From a checkpoint of a small multi-label image tagger.
Training: 22800 steps, batches of 512.
Rows from block 11 of a small multi-label image tagger, named by matrix and row number. Rows with one number belong to one channel. Each number is 200 + 30 x the weight over its row's rms, rounded and kept within 0 to 999. All counts start at 0.
Before each channel's rows are labels from the 100 images, of 14848, where the channel reaches its highest value: "strongest on" is what is common among them. Only what is clearly more common there than usual is listed. The data: photos of plants, animals and fungi (iNaturalist). In brackets: how many of the 100.
# c3: 3x3 conv (model.blocks.11.c3.weight, 96x96x3x3, each kernel summed), inputs 0-95
# c1: pointwise conv (model.blocks.11.c1.weight, 96x96x1x1), inputs 0-95

strongest on: class Insecta (73); phylum Arthropoda (73); order Lepidoptera (44)
c3.88,178,175,205,151,196,212,155,173,203,218,198,208,188,243,183,155,248,223,206,184,208,208,189,173,177,249,180,182,246,176,169,240,245,207,179,199,143,158,154,186,193,205,256,201,246,187,176,198,187,179,178,232,188,133,186,209,219,235,223,202,208,160,240,225,211,190,165,213,242,201,143,246,152,253,186,203,155,230,172,256,179,197,183,193,183,205,229,250,196,136,223,232,189,179,159,189
c1.88,216,152,182,192,191,230,204,226,238,212,213,210,162,225,186,175,231,204,203,206,165,222,203,206,143,252,193,137,211,216,153,220,180,247,221,256,164,190,181,186,226,215,222,193,214,170,135,141,173,211,218,184,207,141,227,188,209,231,185,207,219,177,232,181,207,223,234,201,205,190,125,237,167,163,207,207,149,190,177,255,161,207,226,188,163,184,245,253,181,175,188,252,188,155,182,172

strongest on: class Insecta (59); order Coleoptera (35)
c3.8,187,192,223,174,193,203,233,216,190,234,169,205,183,192,198,208,172,205,164,192,183,212,256,249,210,207,163,156,152,150,170,182,154,198,164,208,220,194,195,214,141,195,156,188,157,225,188,203,198,227,167,131,203,228,180,189,186,212,178,213,171,252,221,211,162,209,211,217,173,217,165,185,138,275,234,214,210,185,265,151,185,195,170,160,174,134,217,164,191,180,224,219,251,223,181,241
c1.8,192,158,171,208,198,193,242,207,222,240,206,149,157,231,199,192,260,199,196,204,180,188,203,197,186,154,221,170,182,192,179,211,200,213,198,216,199,201,210,196,194,200,173,165,138,194,212,236,235,232,158,138,235,196,172,122,213,236,212,190,204,274,200,194,169,247,210,225,200,162,211,182,171,296,196,203,163,164,246,181,207,218,198,180,196,162,212,156,254,180,234,208,241,227,212,241

strongest on: phylum Arthropoda (81); class Insecta (80); order Lepidoptera (44)
c3.58,202,229,163,203,155,182,211,179,149,169,244,223,214,218,149,200,237,173,229,216,230,163,171,179,202,170,181,177,256,161,211,205,220,198,167,193,221,240,273,127,209,192,214,164,229,244,207,125,191,223,271,214,264,212,166,193,219,192,210,166,160,221,202,185,182,196,207,197,239,176,206,198,251,166,230,196,193,211,204,232,228,202,189,222,185,169,216,235,194,205,157,247,243,180,208,191
c1.58,211,172,169,212,178,169,180,191,186,167,225,234,262,184,194,195,194,193,250,204,230,168,175,173,194,175,169,202,263,146,221,230,214,198,147,210,182,247,251,176,188,195,197,193,214,228,155,150,163,217,242,164,248,193,221,214,240,268,195,172,223,191,195,205,196,184,223,223,289,191,225,174,248,162,213,175,144,221,182,190,201,171,184,209,166,206,236,244,213,204,239,243,195,215,233,204

strongest on: order Passeriformes (54)
c3.51,194,211,192,218,221,209,245,195,208,141,211,180,227,162,296,217,182,180,182,237,191,199,193,178,228,233,199,204,192,235,208,224,180,228,230,151,226,253,200,168,151,148,222,207,164,196,201,234,200,200,224,147,145,232,175,181,194,173,223,208,206,181,133,139,236,212,213,179,203,185,193,167,196,223,212,226,257,185,197,142,174,170,183,155,212,155,222,226,208,189,168,181,170,153,190,240
c1.51,223,154,214,187,253,163,250,167,225,220,235,158,243,170,293,212,150,192,194,212,180,194,187,209,225,219,221,226,204,222,155,246,195,209,221,196,200,226,196,226,215,189,225,157,187,190,202,212,176,196,173,210,182,274,218,200,163,203,238,195,188,205,151,154,204,212,161,236,244,212,155,152,240,274,194,187,259,208,209,172,193,198,137,185,210,201,162,195,190,230,182,229,182,208,194,201

strongest on: kingdom Plantae (30); phylum Tracheophyta (30); class Magnoliopsida (25)
c3.26,138,172,255,213,176,207,169,156,225,212,203,229,185,208,169,185,200,231,231,177,277,217,180,181,153,222,186,214,136,143,212,208,143,193,227,210,200,191,179,147,132,235,202,166,233,193,150,205,212,206,184,233,205,191,221,155,233,219,195,218,243,219,172,239,192,186,222,215,171,131,176,165,182,190,184,244,223,222,195,164,210,211,170,203,209,182,204,174,160,200,181,232,198,195,157,144
c1.26,121,195,221,198,215,172,175,191,200,258,171,198,171,212,200,215,203,228,208,177,225,178,245,177,171,210,188,195,171,158,204,206,210,164,227,213,218,204,174,159,164,215,175,220,237,188,194,235,213,177,149,185,186,205,237,164,187,230,194,225,173,196,197,244,226,153,222,192,118,160,219,144,201,136,198,226,225,223,225,180,219,254,200,213,200,141,202,180,189,244,192,235,175,232,114,173

strongest on: order Passeriformes (65)
c3.11,229,176,220,194,177,255,214,191,133,167,193,189,129,200,166,238,211,222,239,184,199,175,193,190,190,177,209,234,161,264,181,185,224,226,222,220,178,199,202,222,213,171,187,185,183,171,216,222,179,234,239,166,211,195,242,261,157,168,141,234,211,246,220,213,210,185,170,175,183,197,233,129,159,215,237,229,164,205,211,237,165,193,129,192,207,188,246,229,226,162,204,223,163,183,192,189
c1.11,203,208,210,192,206,237,209,228,125,199,197,216,177,198,198,164,175,258,231,129,198,181,164,164,129,204,203,181,215,200,209,269,155,214,233,191,183,236,203,235,176,190,233,197,198,186,222,218,178,195,244,171,194,208,183,260,152,225,188,182,225,264,241,209,164,177,141,190,200,221,191,154,172,228,223,193,148,250,228,170,223,156,198,191,219,216,182,225,202,149,175,192,198,183,196,159

strongest on: class Insecta (86); phylum Arthropoda (86); order Lepidoptera (80); family: Nymphalidae (53)
c3.31,136,228,231,203,168,170,207,206,204,207,214,182,162,214,235,204,206,192,127,209,229,191,185,259,198,204,123,203,190,170,238,192,164,223,229,205,193,191,162,188,256,209,215,229,203,206,219,215,159,187,193,175,180,198,218,222,178,242,138,209,181,206,164,173,202,213,146,242,188,178,168,173,164,227,135,177,239,189,226,190,205,180,224,227,226,144,213,201,227,153,256,266,233,228,195,183
c1.31,205,216,252,193,209,182,224,202,225,199,204,195,195,226,214,204,161,231,150,215,250,202,161,218,188,193,127,223,200,212,221,196,172,183,259,224,141,234,198,195,206,192,233,225,235,250,219,222,169,210,216,167,172,205,198,222,186,234,132,231,158,229,154,173,192,156,161,228,190,182,160,178,200,197,175,167,218,167,245,229,241,202,193,227,245,131,211,163,184,211,285,194,198,194,200,233

strongest on: class Aves (85); order Passeriformes (60)
c3.47,234,244,210,153,265,151,244,189,195,194,210,157,176,180,226,178,190,189,141,186,186,169,173,148,229,201,217,173,188,213,212,187,175,171,167,151,219,170,262,207,165,189,176,201,177,193,124,163,160,174,269,217,160,242,231,210,209,211,173,246,201,206,193,209,221,208,183,170,191,213,225,198,241,211,188,183,224,169,192,193,169,203,216,181,176,232,167,193,187,168,152,215,289,201,196,190
c1.47,186,234,185,190,181,185,214,212,193,153,189,168,193,194,245,189,184,238,138,263,171,176,188,184,199,153,206,183,203,211,217,189,185,188,148,176,197,195,221,190,172,216,194,218,200,226,135,197,181,197,245,153,161,172,231,196,239,223,179,272,224,251,220,160,195,162,170,138,215,168,252,192,282,253,192,204,209,219,180,195,206,207,177,225,178,209,131,169,164,179,189,214,204,236,226,184

strongest on: class Insecta (84); phylum Arthropoda (84); order Coleoptera (44); family: Coccinellidae (42)
c3.86,187,219,186,238,217,230,141,130,213,176,268,161,183,214,155,205,205,196,168,230,169,170,186,228,161,176,222,187,181,196,231,211,169,197,265,197,248,144,165,275,164,184,200,180,231,207,205,227,146,218,242,208,202,161,184,170,187,167,235,194,191,191,188,188,157,159,169,224,171,155,260,169,212,183,190,230,182,215,207,194,205,214,187,205,197,224,156,228,204,211,181,222,223,200,217,265
c1.86,165,166,213,199,206,185,149,173,233,183,268,200,118,226,166,212,175,229,206,221,164,162,201,223,171,181,238,181,170,190,198,195,162,159,270,186,265,188,207,252,142,222,189,239,208,193,214,257,165,242,226,196,219,207,211,205,201,173,227,149,197,165,190,183,185,196,206,240,214,155,197,163,195,186,179,222,145,200,188,185,231,240,157,146,181,217,184,189,202,194,153,189,171,192,182,200

strongest on: class Aves (86); order Passeriformes (56)
c3.44,146,221,282,187,187,193,221,251,165,185,182,254,198,217,236,223,190,160,228,192,247,184,167,211,185,239,165,248,218,170,163,164,229,225,200,221,203,267,238,231,193,197,217,229,213,131,181,171,180,228,151,220,164,199,191,189,234,196,161,225,152,192,231,222,219,201,136,212,175,185,224,179,192,199,210,248,154,236,217,211,198,187,239,198,191,188,214,198,206,179,215,195,280,202,185,197
c1.44,194,203,207,207,177,218,239,265,203,128,211,265,179,186,232,255,211,196,215,173,220,187,163,230,209,243,212,180,206,192,217,203,231,162,275,198,193,210,212,206,184,160,182,247,201,154,140,192,180,247,136,208,179,173,188,167,224,197,170,176,207,208,198,254,201,222,176,233,170,194,246,182,177,225,168,210,182,210,175,237,187,217,192,128,207,180,242,237,234,179,201,176,199,174,174,256

strongest on: class Aves (94); phylum Chordata (94); order Passeriformes (51)
c3.52,215,175,169,192,203,233,217,299,176,241,160,230,156,228,199,196,177,238,160,187,190,222,184,170,164,185,167,134,223,192,222,164,210,181,237,160,185,210,238,233,191,195,229,231,226,186,183,198,210,180,213,147,230,225,222,189,174,197,192,170,162,162,139,209,154,216,210,241,225,227,196,264,130,176,210,207,240,181,225,191,191,202,224,195,230,215,212,212,192,190,203,213,158,189,125,191
c1.52,221,218,205,211,153,197,195,282,184,237,191,218,159,199,195,180,212,211,208,193,136,208,256,198,173,181,183,160,244,165,163,196,180,181,234,152,198,207,240,236,164,194,215,253,240,167,222,217,241,168,175,171,174,208,202,170,210,188,200,185,170,185,153,193,215,140,153,211,229,201,184,217,162,175,177,196,213,267,235,198,191,204,234,221,284,206,259,199,200,190,216,227,165,210,161,213

strongest on: order Passeriformes (53)
c3.28,180,175,214,176,120,192,257,198,147,280,183,175,189,139,219,178,233,230,221,221,155,188,223,172,202,196,229,177,158,181,233,204,250,176,153,229,264,197,220,192,198,255,206,236,207,200,224,231,151,182,186,137,156,239,215,207,207,171,200,220,169,198,191,212,162,221,218,189,220,179,199,191,200,166,219,189,217,250,209,259,198,152,200,154,204,224,181,201,208,170,198,190,202,172,222,215
c1.28,224,180,242,200,179,165,299,196,199,179,177,156,173,172,234,179,255,240,214,240,159,166,165,185,196,191,226,164,162,198,214,206,235,185,172,174,192,189,218,185,190,195,225,272,199,153,196,238,189,174,166,180,218,199,212,208,176,200,184,175,207,195,209,226,162,212,257,174,240,145,192,191,215,147,252,188,278,203,189,261,196,221,174,198,197,200,182,244,180,170,189,200,223,196,185,239

strongest on: class Aves (89); order Passeriformes (63)
c3.72,185,263,227,206,175,183,210,163,186,177,185,166,188,187,228,167,161,170,182,234,229,196,140,208,233,182,208,162,256,232,162,252,176,162,216,222,175,271,238,203,163,232,180,214,186,220,164,237,179,182,219,168,201,180,194,240,165,239,138,202,177,184,200,214,225,201,182,197,189,182,227,171,203,188,177,181,190,152,242,170,225,194,203,181,203,160,184,293,172,201,165,233,186,219,249,227
c1.72,205,252,279,219,164,188,216,181,182,249,165,159,197,222,192,165,199,168,216,204,268,235,128,174,234,177,171,184,187,247,187,246,236,164,206,253,176,262,184,229,215,211,225,220,205,199,188,237,190,202,226,158,192,235,171,194,182,222,207,206,160,159,162,192,178,198,167,189,187,155,195,181,224,167,178,189,218,214,200,214,189,225,170,220,231,160,197,247,139,199,203,227,168,218,250,226

strongest on: phylum Tracheophyta (26); kingdom Plantae (26)
c3.0,195,187,186,208,202,156,152,183,260,170,171,157,182,219,164,192,202,227,194,178,184,259,180,232,201,238,211,208,228,179,182,208,203,232,166,143,214,255,216,185,161,239,217,245,175,162,195,210,239,208,176,178,198,175,201,199,181,192,193,197,215,213,216,135,212,216,185,213,228,186,219,200,135,193,161,158,176,172,179,134,287,168,235,150,211,141,213,206,163,161,196,203,201,231,181,234
c1.0,227,207,172,187,170,196,232,221,232,238,157,208,166,152,150,170,173,276,175,164,216,247,262,207,202,174,215,156,185,207,218,188,182,221,161,164,215,264,206,188,215,272,179,243,222,185,206,200,195,183,140,218,188,199,175,189,175,221,251,229,207,225,246,146,230,200,171,215,187,231,202,164,160,191,176,173,189,210,227,189,242,168,162,158,160,188,211,174,170,165,195,217,180,217,171,193

strongest on: order Passeriformes (55)
c3.40,178,191,137,245,188,191,163,191,208,165,203,252,205,199,166,172,172,268,203,150,193,205,223,241,166,192,218,194,173,214,223,162,151,195,257,150,165,212,191,231,193,249,220,215,142,221,196,178,203,189,192,204,208,227,205,168,203,217,156,189,181,140,248,229,194,177,190,206,215,180,202,222,144,170,174,198,189,178,249,207,208,126,221,163,256,176,177,222,183,197,239,169,152,206,221,175
c1.40,159,214,210,211,175,182,228,224,181,173,234,261,195,234,268,187,185,236,185,224,198,240,246,216,194,213,231,213,154,186,193,170,171,200,250,144,211,189,186,259,217,205,233,165,201,178,190,215,161,186,154,127,193,261,223,193,153,191,206,195,228,175,251,247,186,222,210,191,248,228,200,196,199,203,219,200,219,170,199,213,166,203,212,228,266,180,245,218,216,173,245,147,183,219,234,175

strongest on: kingdom Plantae (39); phylum Tracheophyta (39); class Magnoliopsida (33)
c3.3,224,239,158,162,236,190,201,194,195,210,174,156,180,179,194,182,244,191,169,220,157,207,171,185,187,241,218,258,245,235,186,204,178,193,170,210,192,169,185,178,123,221,204,228,196,195,221,193,221,143,116,170,202,179,204,222,198,186,231,215,225,159,171,189,202,217,172,132,209,186,186,211,125,196,150,196,180,180,263,162,188,186,209,276,210,174,203,203,218,163,233,230,203,202,216,224
c1.3,216,288,170,201,193,245,224,204,231,211,172,167,188,144,172,231,214,161,169,208,187,161,206,235,208,219,230,246,232,174,159,136,189,186,173,229,176,162,199,249,157,183,175,245,217,171,240,200,246,146,166,205,171,207,263,246,197,187,190,182,175,136,182,180,211,228,188,156,174,192,163,195,172,190,176,163,200,168,252,206,182,190,161,229,178,204,201,213,221,182,202,201,191,199,227,177

strongest on: order Passeriformes (51)
c3.65,239,205,207,197,147,210,187,271,242,119,182,191,227,207,139,213,203,235,239,224,191,165,209,157,207,175,164,197,166,186,156,247,215,239,191,207,193,187,251,221,164,250,181,203,230,190,232,206,207,192,157,182,236,216,230,175,130,197,221,172,185,149,184,178,168,180,176,194,263,175,192,156,169,165,173,241,171,190,211,230,228,211,183,197,217,226,192,166,240,194,183,204,160,180,215,196
c1.65,176,190,220,208,185,200,184,217,234,184,217,195,254,167,179,163,191,218,230,235,211,173,157,157,191,145,191,202,177,195,186,264,190,223,225,188,144,187,211,229,152,258,189,227,181,151,210,239,221,266,200,205,213,240,192,186,178,142,203,166,181,150,189,240,196,203,205,164,238,192,227,174,160,180,215,183,180,208,255,222,261,231,193,212,206,185,202,171,224,178,231,265,150,220,226,155

strongest on: class Insecta (84); phylum Arthropoda (84); order Lepidoptera (39)
c3.17,196,193,177,200,228,213,211,188,232,237,209,228,189,190,198,120,153,191,188,241,252,177,235,196,202,233,177,191,178,152,227,245,173,187,185,232,164,230,180,181,168,160,174,170,201,192,197,166,149,226,264,175,248,151,208,252,213,217,167,221,175,236,168,200,195,197,218,234,199,163,196,159,130,180,224,189,193,176,189,222,177,188,157,195,275,170,209,186,244,159,156,211,170,199,191,208
c1.17,234,190,227,209,219,263,189,210,198,217,190,197,143,174,194,141,214,240,203,211,174,218,180,225,208,214,218,235,156,187,220,238,194,204,240,230,175,221,188,202,184,131,185,165,188,152,184,164,191,274,254,155,243,178,197,220,205,185,188,193,180,235,162,152,210,191,187,212,174,170,180,183,171,173,254,215,179,148,159,173,135,220,196,220,198,205,184,173,258,182,171,164,221,155,236,216

strongest on: class Insecta (100); phylum Arthropoda (100); order Lepidoptera (87); family: Nymphalidae (56)
c3.54,233,239,188,218,199,214,136,188,186,128,187,168,216,214,195,189,236,194,222,148,165,200,159,216,228,207,233,228,196,175,240,222,189,250,240,166,177,179,211,198,224,165,224,149,237,246,140,195,220,168,183,115,180,213,188,211,182,176,208,182,183,178,165,234,161,182,213,212,205,258,168,156,204,150,249,226,175,164,225,229,187,212,191,178,208,207,201,198,218,247,215,171,181,156,190,163
c1.54,234,258,161,191,168,248,197,222,213,169,154,204,199,181,186,220,212,163,228,156,134,221,125,196,216,207,225,208,200,166,233,215,201,265,207,175,184,173,217,160,228,212,224,179,198,247,158,239,203,198,249,173,208,174,196,173,237,185,152,192,216,191,183,225,216,171,212,254,192,224,184,162,201,198,226,216,172,193,234,218,166,207,188,270,264,187,207,199,199,225,224,199,245,184,147,152

strongest on: order Coleoptera (27)
c3.33,159,199,200,184,210,218,188,221,205,215,243,211,240,202,246,197,214,192,240,197,206,162,158,246,236,245,243,205,162,199,158,212,230,182,194,206,222,230,165,187,207,171,178,232,223,153,171,156,186,209,182,182,168,234,183,213,224,168,181,232,232,119,199,203,192,164,237,183,201,169,156,246,189,211,184,182,188,181,235,162,134,170,187,191,170,217,210,198,172,210,155,193,185,133,120,254
c1.33,160,233,199,193,204,202,190,178,253,260,195,170,203,210,270,197,238,162,206,229,161,235,174,217,200,234,235,197,205,171,181,212,190,214,232,231,176,254,174,203,196,134,211,183,203,155,186,223,221,181,194,158,193,141,164,205,196,195,191,238,243,174,192,180,210,198,231,154,211,150,153,173,175,193,192,196,176,208,193,166,146,204,163,204,220,255,215,191,195,249,140,209,177,157,141,245

strongest on: phylum Tracheophyta (30); kingdom Plantae (30); class Magnoliopsida (29)
c3.22,193,156,195,175,214,189,183,202,193,235,202,141,209,164,234,250,248,200,161,211,229,227,138,205,176,200,182,266,192,225,201,224,207,177,223,215,202,171,146,189,253,263,155,192,153,178,220,213,192,222,222,187,199,177,175,175,246,211,206,203,178,289,197,148,214,221,180,231,188,148,218,197,167,160,215,246,228,236,201,202,215,155,172,218,258,208,201,199,218,243,186,182,161,212,184,184
c1.22,152,188,219,165,217,228,213,219,221,227,188,162,196,199,246,208,222,177,172,186,214,237,212,228,127,176,191,196,250,189,208,175,183,185,192,196,235,192,146,211,217,235,171,206,155,170,222,274,222,180,221,201,178,250,201,222,255,189,172,193,232,233,179,181,222,241,233,239,191,242,193,159,181,246,232,230,200,262,238,215,185,160,172,212,239,211,190,231,238,160,197,137,160,215,226,169

strongest on: phylum Arthropoda (93); class Insecta (92); order Lepidoptera (52); family: Nymphalidae (36)
c3.45,184,153,227,224,173,186,171,159,130,210,192,238,195,159,207,197,172,184,213,223,247,287,153,226,200,198,243,188,182,160,201,211,186,234,210,207,168,223,198,162,180,184,201,223,200,188,224,162,217,180,215,213,188,213,206,178,238,152,167,265,190,201,193,200,198,257,200,200,226,245,169,162,195,265,183,183,227,216,218,216,159,229,220,202,207,185,226,263,215,248,247,138,176,222,236,193
c1.45,188,158,172,162,134,178,209,192,155,184,177,217,146,163,247,224,176,235,208,197,213,237,185,284,204,192,233,190,235,168,176,225,179,203,261,198,216,202,205,185,170,161,188,189,144,173,180,165,195,178,180,218,174,197,229,184,197,142,174,193,212,177,165,209,159,252,160,170,186,178,160,191,210,197,238,185,239,166,210,217,218,238,221,257,153,159,204,201,211,236,195,156,218,169,237,187

strongest on: order Passeriformes (56)
c3.55,183,218,182,149,170,194,203,231,190,211,168,190,184,226,195,209,204,175,198,161,216,215,168,221,195,239,218,174,194,258,145,202,188,147,241,155,173,168,197,189,156,191,223,174,159,166,170,197,198,207,241,164,167,192,210,142,160,220,186,236,214,185,141,208,208,189,180,150,198,116,203,184,161,216,201,163,188,144,185,128,179,181,168,217,254,180,182,189,211,188,243,243,190,223,156,187
c1.55,218,183,194,150,195,192,277,205,213,294,211,208,162,230,251,210,192,223,216,178,213,238,216,266,196,210,203,197,210,258,188,166,194,124,256,194,199,185,229,195,208,182,248,206,166,202,169,259,206,174,178,156,175,214,228,205,181,175,180,181,239,164,189,219,223,184,214,140,224,144,227,161,180,244,201,223,208,174,213,171,184,210,186,184,196,165,211,181,215,171,205,191,147,228,205,209

strongest on: phylum Tracheophyta (27); kingdom Plantae (27)
c3.4,260,233,143,213,157,185,152,191,211,133,185,164,245,116,123,190,239,227,216,215,226,173,207,273,206,157,217,238,238,175,224,151,180,182,232,209,197,213,214,218,204,150,165,209,192,199,203,172,175,185,223,197,220,230,193,210,202,201,232,245,171,221,179,198,205,202,152,191,201,183,222,191,186,151,172,183,170,172,195,198,190,181,184,210,240,199,136,198,209,195,158,214,171,219,198,162
c1.4,255,195,154,182,191,200,215,185,143,131,219,191,242,164,158,222,223,215,199,222,200,151,252,203,190,221,234,193,196,210,209,154,190,230,224,182,221,172,229,188,190,148,208,271,199,186,161,179,174,222,264,195,208,219,188,218,206,148,210,232,163,233,199,176,187,210,190,169,250,169,261,190,164,230,182,192,176,179,207,181,180,209,194,213,241,185,144,174,175,223,166,254,228,185,141,179