config.toml
model = "multi-label image tagger"
dataset = "photos of plants, animals and fungi (iNaturalist)"
train_examples = 77898
image_size = 32
crop_scale_min = 1
horizontal_flip = true
cutout = 0.4
arch = "repvgg"
norm = "batchnorm"
hidden_act = "relu"
depths = [4, 9, 4]
kernel_size = 3
stem = "deep"
widths = [64, 96, 144]
num_labels = 75
init = "torch_default"
optimizer = "muon"
muon_scale = "original"
learning_rate = 0.012
momentum = 0.95
nesterov = true
orthogonalizer = "newton_schulz_5"
adamw_lr_other_params = 0.0019
max_grad_norm = 1.0
cautious_weight_decay = true
ema_decay = 0.99
max_steps = 22800
batch_size = 512
epochs = 149.9
lr_schedule = "constant"
warmup_steps = 2280
weight_decay = 0.004
adamw_weight_decay_other_params = 0
Rows from block 5 of a small multi-label image tagger, named by matrix and row number. Rows with one number belong to one channel. Each number is 128 + 24 x the weight over its row's rms, rounded and kept within 0 to 255. All counts start at 0. Numbers have three digits each.
After each channel's rows are labels from the 100 images, of 14848, where the channel reaches its highest value: "responds to" is what is common among them. Only what is clearly more common there than usual is listed. The data: photos of plants, animals and fungi (iNaturalist).
# c3: 3x3 conv (model.blocks.5.c3.weight, 96x96x3x3, each kernel summed), inputs 0-47
# c1: pointwise conv (model.blocks.5.c1.weight, 96x96x1x1), inputs 0-47

c3.76:097174176128178138153155134125118121097110167126125167130159137130106120132103143163150178134098186088109176114106135110138156091137128154120154
c1.76:108108147119125122160087139133108108123148183105116119129135105134132125137186148133155166093099134121094128108155124093143118105110106094110123
responds to: kingdom Plantae; phylum Tracheophyta; class Magnoliopsida

c3.73:129122168130114086189118139136123122143111117159119147109119138102161111088107125077179114106138142185153129094158136111153149149101111145110113
c1.73:157108170110176125139158131166116158156148112135124123110117165125135097107086126101093117094101157144091145107114125085154143140113153138155159
responds to: order Passeriformes

c3.65:119097202139095128119139107100115113121133090102170135119107143096154073084154125120096115119130102095125109136140129125101141181184111171149141
c1.65:090122161172089149097132115103139117105172102142152137165131169079118123135111100163117105132083125105162118126150123111129119111158101127158100
responds to: class Aves

c3.51:129148127161155112087118163115100111124130125114151086150099123160078127155089106147137132101123082106131164144090159157131133114176135140127090
c1.51:139111120166100107083119124126103115094125149121145145164093149087093155092138157114155165154135126116123147157135131132128121144146134118146116
responds to: class Aves

c3.93:111100091122149130098119118136143118092165125125120120137108130128111097118124169110122127115143126109125142168165133123167119118139130137141069
c1.93:131131126120115154131094128139094124098145164101138138148094167135130106127117143125128179131144119131093136092100093169141137145109113099157101
responds to: class Insecta; phylum Arthropoda; order Lepidoptera

c3.87:125143139166132157162113084145109143113142133103105141099093128105142087106161152146084129088158119132114118117152114136130168108100143106130090
c1.87:108140156142144166157098126115127130156070116105108155141108138128135101099167146148117145082159152148122142129171096141136147105163140121119139
responds to: class Insecta; phylum Arthropoda; order Lepidoptera

c3.88:071140105131164141134117111146138148148161152140098103106125115119146109098139148132109116132128198118152080123107120104147125088114130087196089
c1.88:120155111122161167129148163147102134130145128165075138065146100118135102143139134165119137143144175117157078122130115131167107091160121105134113
responds to: phylum Arthropoda; class Insecta

c3.78:100131130106141160113076133127121126096133124099116093166123176116144120089158142150104149074104130138139153146110143080135141122132111156094143
c1.78:117140108123130134113085157129184121132144128110128075128114109128117188092112154128124122165104116110156155131081160150126142130101165122154096
responds to: class Insecta; phylum Arthropoda; order Lepidoptera

c3.32:115151151130114116094106131104108109148101131102119051109175093139106089090099144152079144156144090128139130104121101133165120115157097157111125
c1.32:133131093105119124137119116127109137146143131110096083139137102152086097076148116152117175162154113116126137125110108090130129147119129111148092
responds to: class Insecta; phylum Arthropoda; order Lepidoptera

c3.40:131123137100097140116099072080083128106117122086104110140133148125111140115093154107091104104122135138083139133129087157113099114121117103105100
c1.40:131076134118130173129110048122094099103091132091134147158099115150107109123095096119139128108123149145115118105139085155126120101111133115127126
responds to: phylum Tracheophyta; kingdom Plantae; class Magnoliopsida

c3.13:140121140112149096169120110104106109121105087099121119121143122181089126048113110108135100145106150154135152130136188143117142116120128169116164
c1.13:131125091149141099141136124147165115160113105139099116109148158179089151122128137090133162133131112131153132151125141136130091117163119126180154
responds to: class Insecta; phylum Arthropoda; order Coleoptera; family: Nymphalidae

c3.16:153131146144103125078131148126156096143101134101108144110140152110115087129150123129165093114129106102124134138144090074114143174156141111104146
c1.16:144127132129137140120143081167096149133085115117097121136127189108113115107153155148187161180125114175095154146117121092111153141136153151134135
responds to: class Aves; order Passeriformes

c3.70:117127132116115099109105087103116092077132102142108113131124133129127161107123141122167178125119091079100117125131101105090086083136099088101064
c1.70:106141140122122099126111079152108092109126120126081167136132077137094151161112102132141155107122140105141084103117135138110108123136084078131091
responds to: class Insecta; phylum Arthropoda; order Lepidoptera

c3.3:134124134072119103119105125168164164143130147133136137143114163105113140115107158112150108112113139081094091160140115122114114174135133115095113
c1.3:109123148104111110086086106188165135143123129124110116120098136130112164129143105155133110086116115096097115149134136119088125139194097139125149
responds to: class Aves

c3.94:126188172107073140145135121152137088103154146085100120148136124094117181111141117144113141132139128096083107109125168103130104086155116099120122
c1.94:113126173111129140146163114171147140080160107112122130138136123089126128094095136129127136116140121083109111079092123096142122113150141128124121
responds to: class Insecta; phylum Arthropoda; order Lepidoptera

c3.86:070137121111095126169110135122114097109153118101151140115118105084093099091139135155128078109139131105080151120127114145119123130108089129095108
c1.86:130145119106107110128144114170114122120137116097133129105108111108116140094128091124128104108134151212129074162119111155144102157129119154117132
responds to: class Insecta; phylum Arthropoda

c3.80:120150130096106129122114101109119170110169119106136120133104126121114102097111146122123105132144103119149160190163174116129104121122134164129128
c1.80:111156146070146119125132104160196128105138104115161111118135108140105080154133135111115105123130123112154135151163112129136118118136178143132110
responds to: phylum Arthropoda; class Insecta; order Lepidoptera; family: Nymphalidae

c3.77:100143144084146139163169119173142167106112094167090170147138124142083145120121133127156120141149101116151088123094115112086125103131070142114093
c1.77:134186146107101125113141115094123105132102132139124188105143173093086118142133162123110113140130104144144125082089139130117114094140097075168112
responds to: class Aves; order Passeriformes

c3.30:141120129099113166147113123118087104128133153152143163117114135106128162145102094151156143116107137073101125127174105126108138131087116116106128
c1.30:128142119099119174109123142110096083122142149124127130136117098104140123174094099134118139101131126092104135111164111139091132132101125090096135
responds to: class Insecta; phylum Arthropoda

c3.18:181091087100137123140127112118137145137102098104154127127117121149096109116170156125112163097108106128126128167103141131097126153123152098117124
c1.18:170096088141056181137121120108115159147141089145147136091120129170112126110163139119150148113088114160111134163103165143108115115125166138117133
responds to: order Lepidoptera

c3.61:122142130138126110123137120110143105158119145096144112154085151110156091123130157135197167101096095119092120123108145094127122062106121132115141
c1.61:124110150137085093129147096112117112089119129114125121153123087145145111112122155102128153140120101124111104100126152087105129155118143140096092
responds to: order Passeriformes

c3.84:138111132145155097107123098138135145106174188076122164099135141118146114156097105147182148129156094113091070122115094109129163119124120131143162
c1.84:140126091100112099102138112114131109137157164084107149110143139094183121150112107109153151109125097123099067096082092091087156115131096096144134
responds to: phylum Chordata; class Aves; order Passeriformes

c3.62:162128140115100156106172136150106156120140175141131158129119149109187163158167175140113163112129074125107152140193119116159115091123130083137123
c1.62:107134105095099175151177135131097164099111189135129133131116124114186144126093136144119147134134118122096105169162126133139125113149130095160133
responds to: family: Nymphalidae

c3.64:129133150149179134117129089114110142151092174121121139139129115111102106119117119147145107113143108122125149124120123134147153181080144155126142
c1.64:170086162156124129107112091099158129149122104119124099124110073125081137104133126157126151110152115094141142142117118098136129156137121113101120
responds to: phylum Chordata; class Aves

c3.7:163132116050108142133054162112133140149114127134156112129156131103101095117106130130113133132120199126126090095163178122146114159079134133078103
c1.7:165127130104135134145092140119100118112158110170153083152153085108111145113127116148106124110152195167127120112113111118163102079147162144114141
responds to: class Aves; order Passeriformes

c3.11:120147142095117116151123125120130132105117096129177155119134105123127156105124198147141129094135144079119151166093121104101107136099091151104116
c1.11:128145106109119124111103129156154125090124123107157129114133095125155102127156119145109155117129140089131161156132142133119108156098106126125087
responds to: order Lepidoptera

c3.69:137078094127149135108110093117173091131152147118126119149123134140099127099139143119118166130093119102074118094151155131102150134164113085150102
c1.69:125112110116121138113159116110110086129113149104100102168096104117117153142158105122151145145104140084105120093093140142115144186109119118117147
responds to: class Aves

c3.28:149110130137137093132101134091167097140125162119116164136122111122107150151137141134059145117130148125131109121129126147139100107147145122085106
c1.28:137121153143102177154094100098073097122127147114131119115113129112143119098111101163088124115131123154128098098177116159095139142102125126131139
responds to: order Passeriformes

c3.58:164135144136127138161118114152101124118109146100148100085142135130168126111127135147156117113135124099114123106126199078114095129180118138125106
c1.58:130129112140089109117118117149106132100122097080134107113148136107173104101121099157159104122136155130099119127122133061121123108177130148161139
responds to: phylum Arthropoda; class Insecta; order Lepidoptera; family: Nymphalidae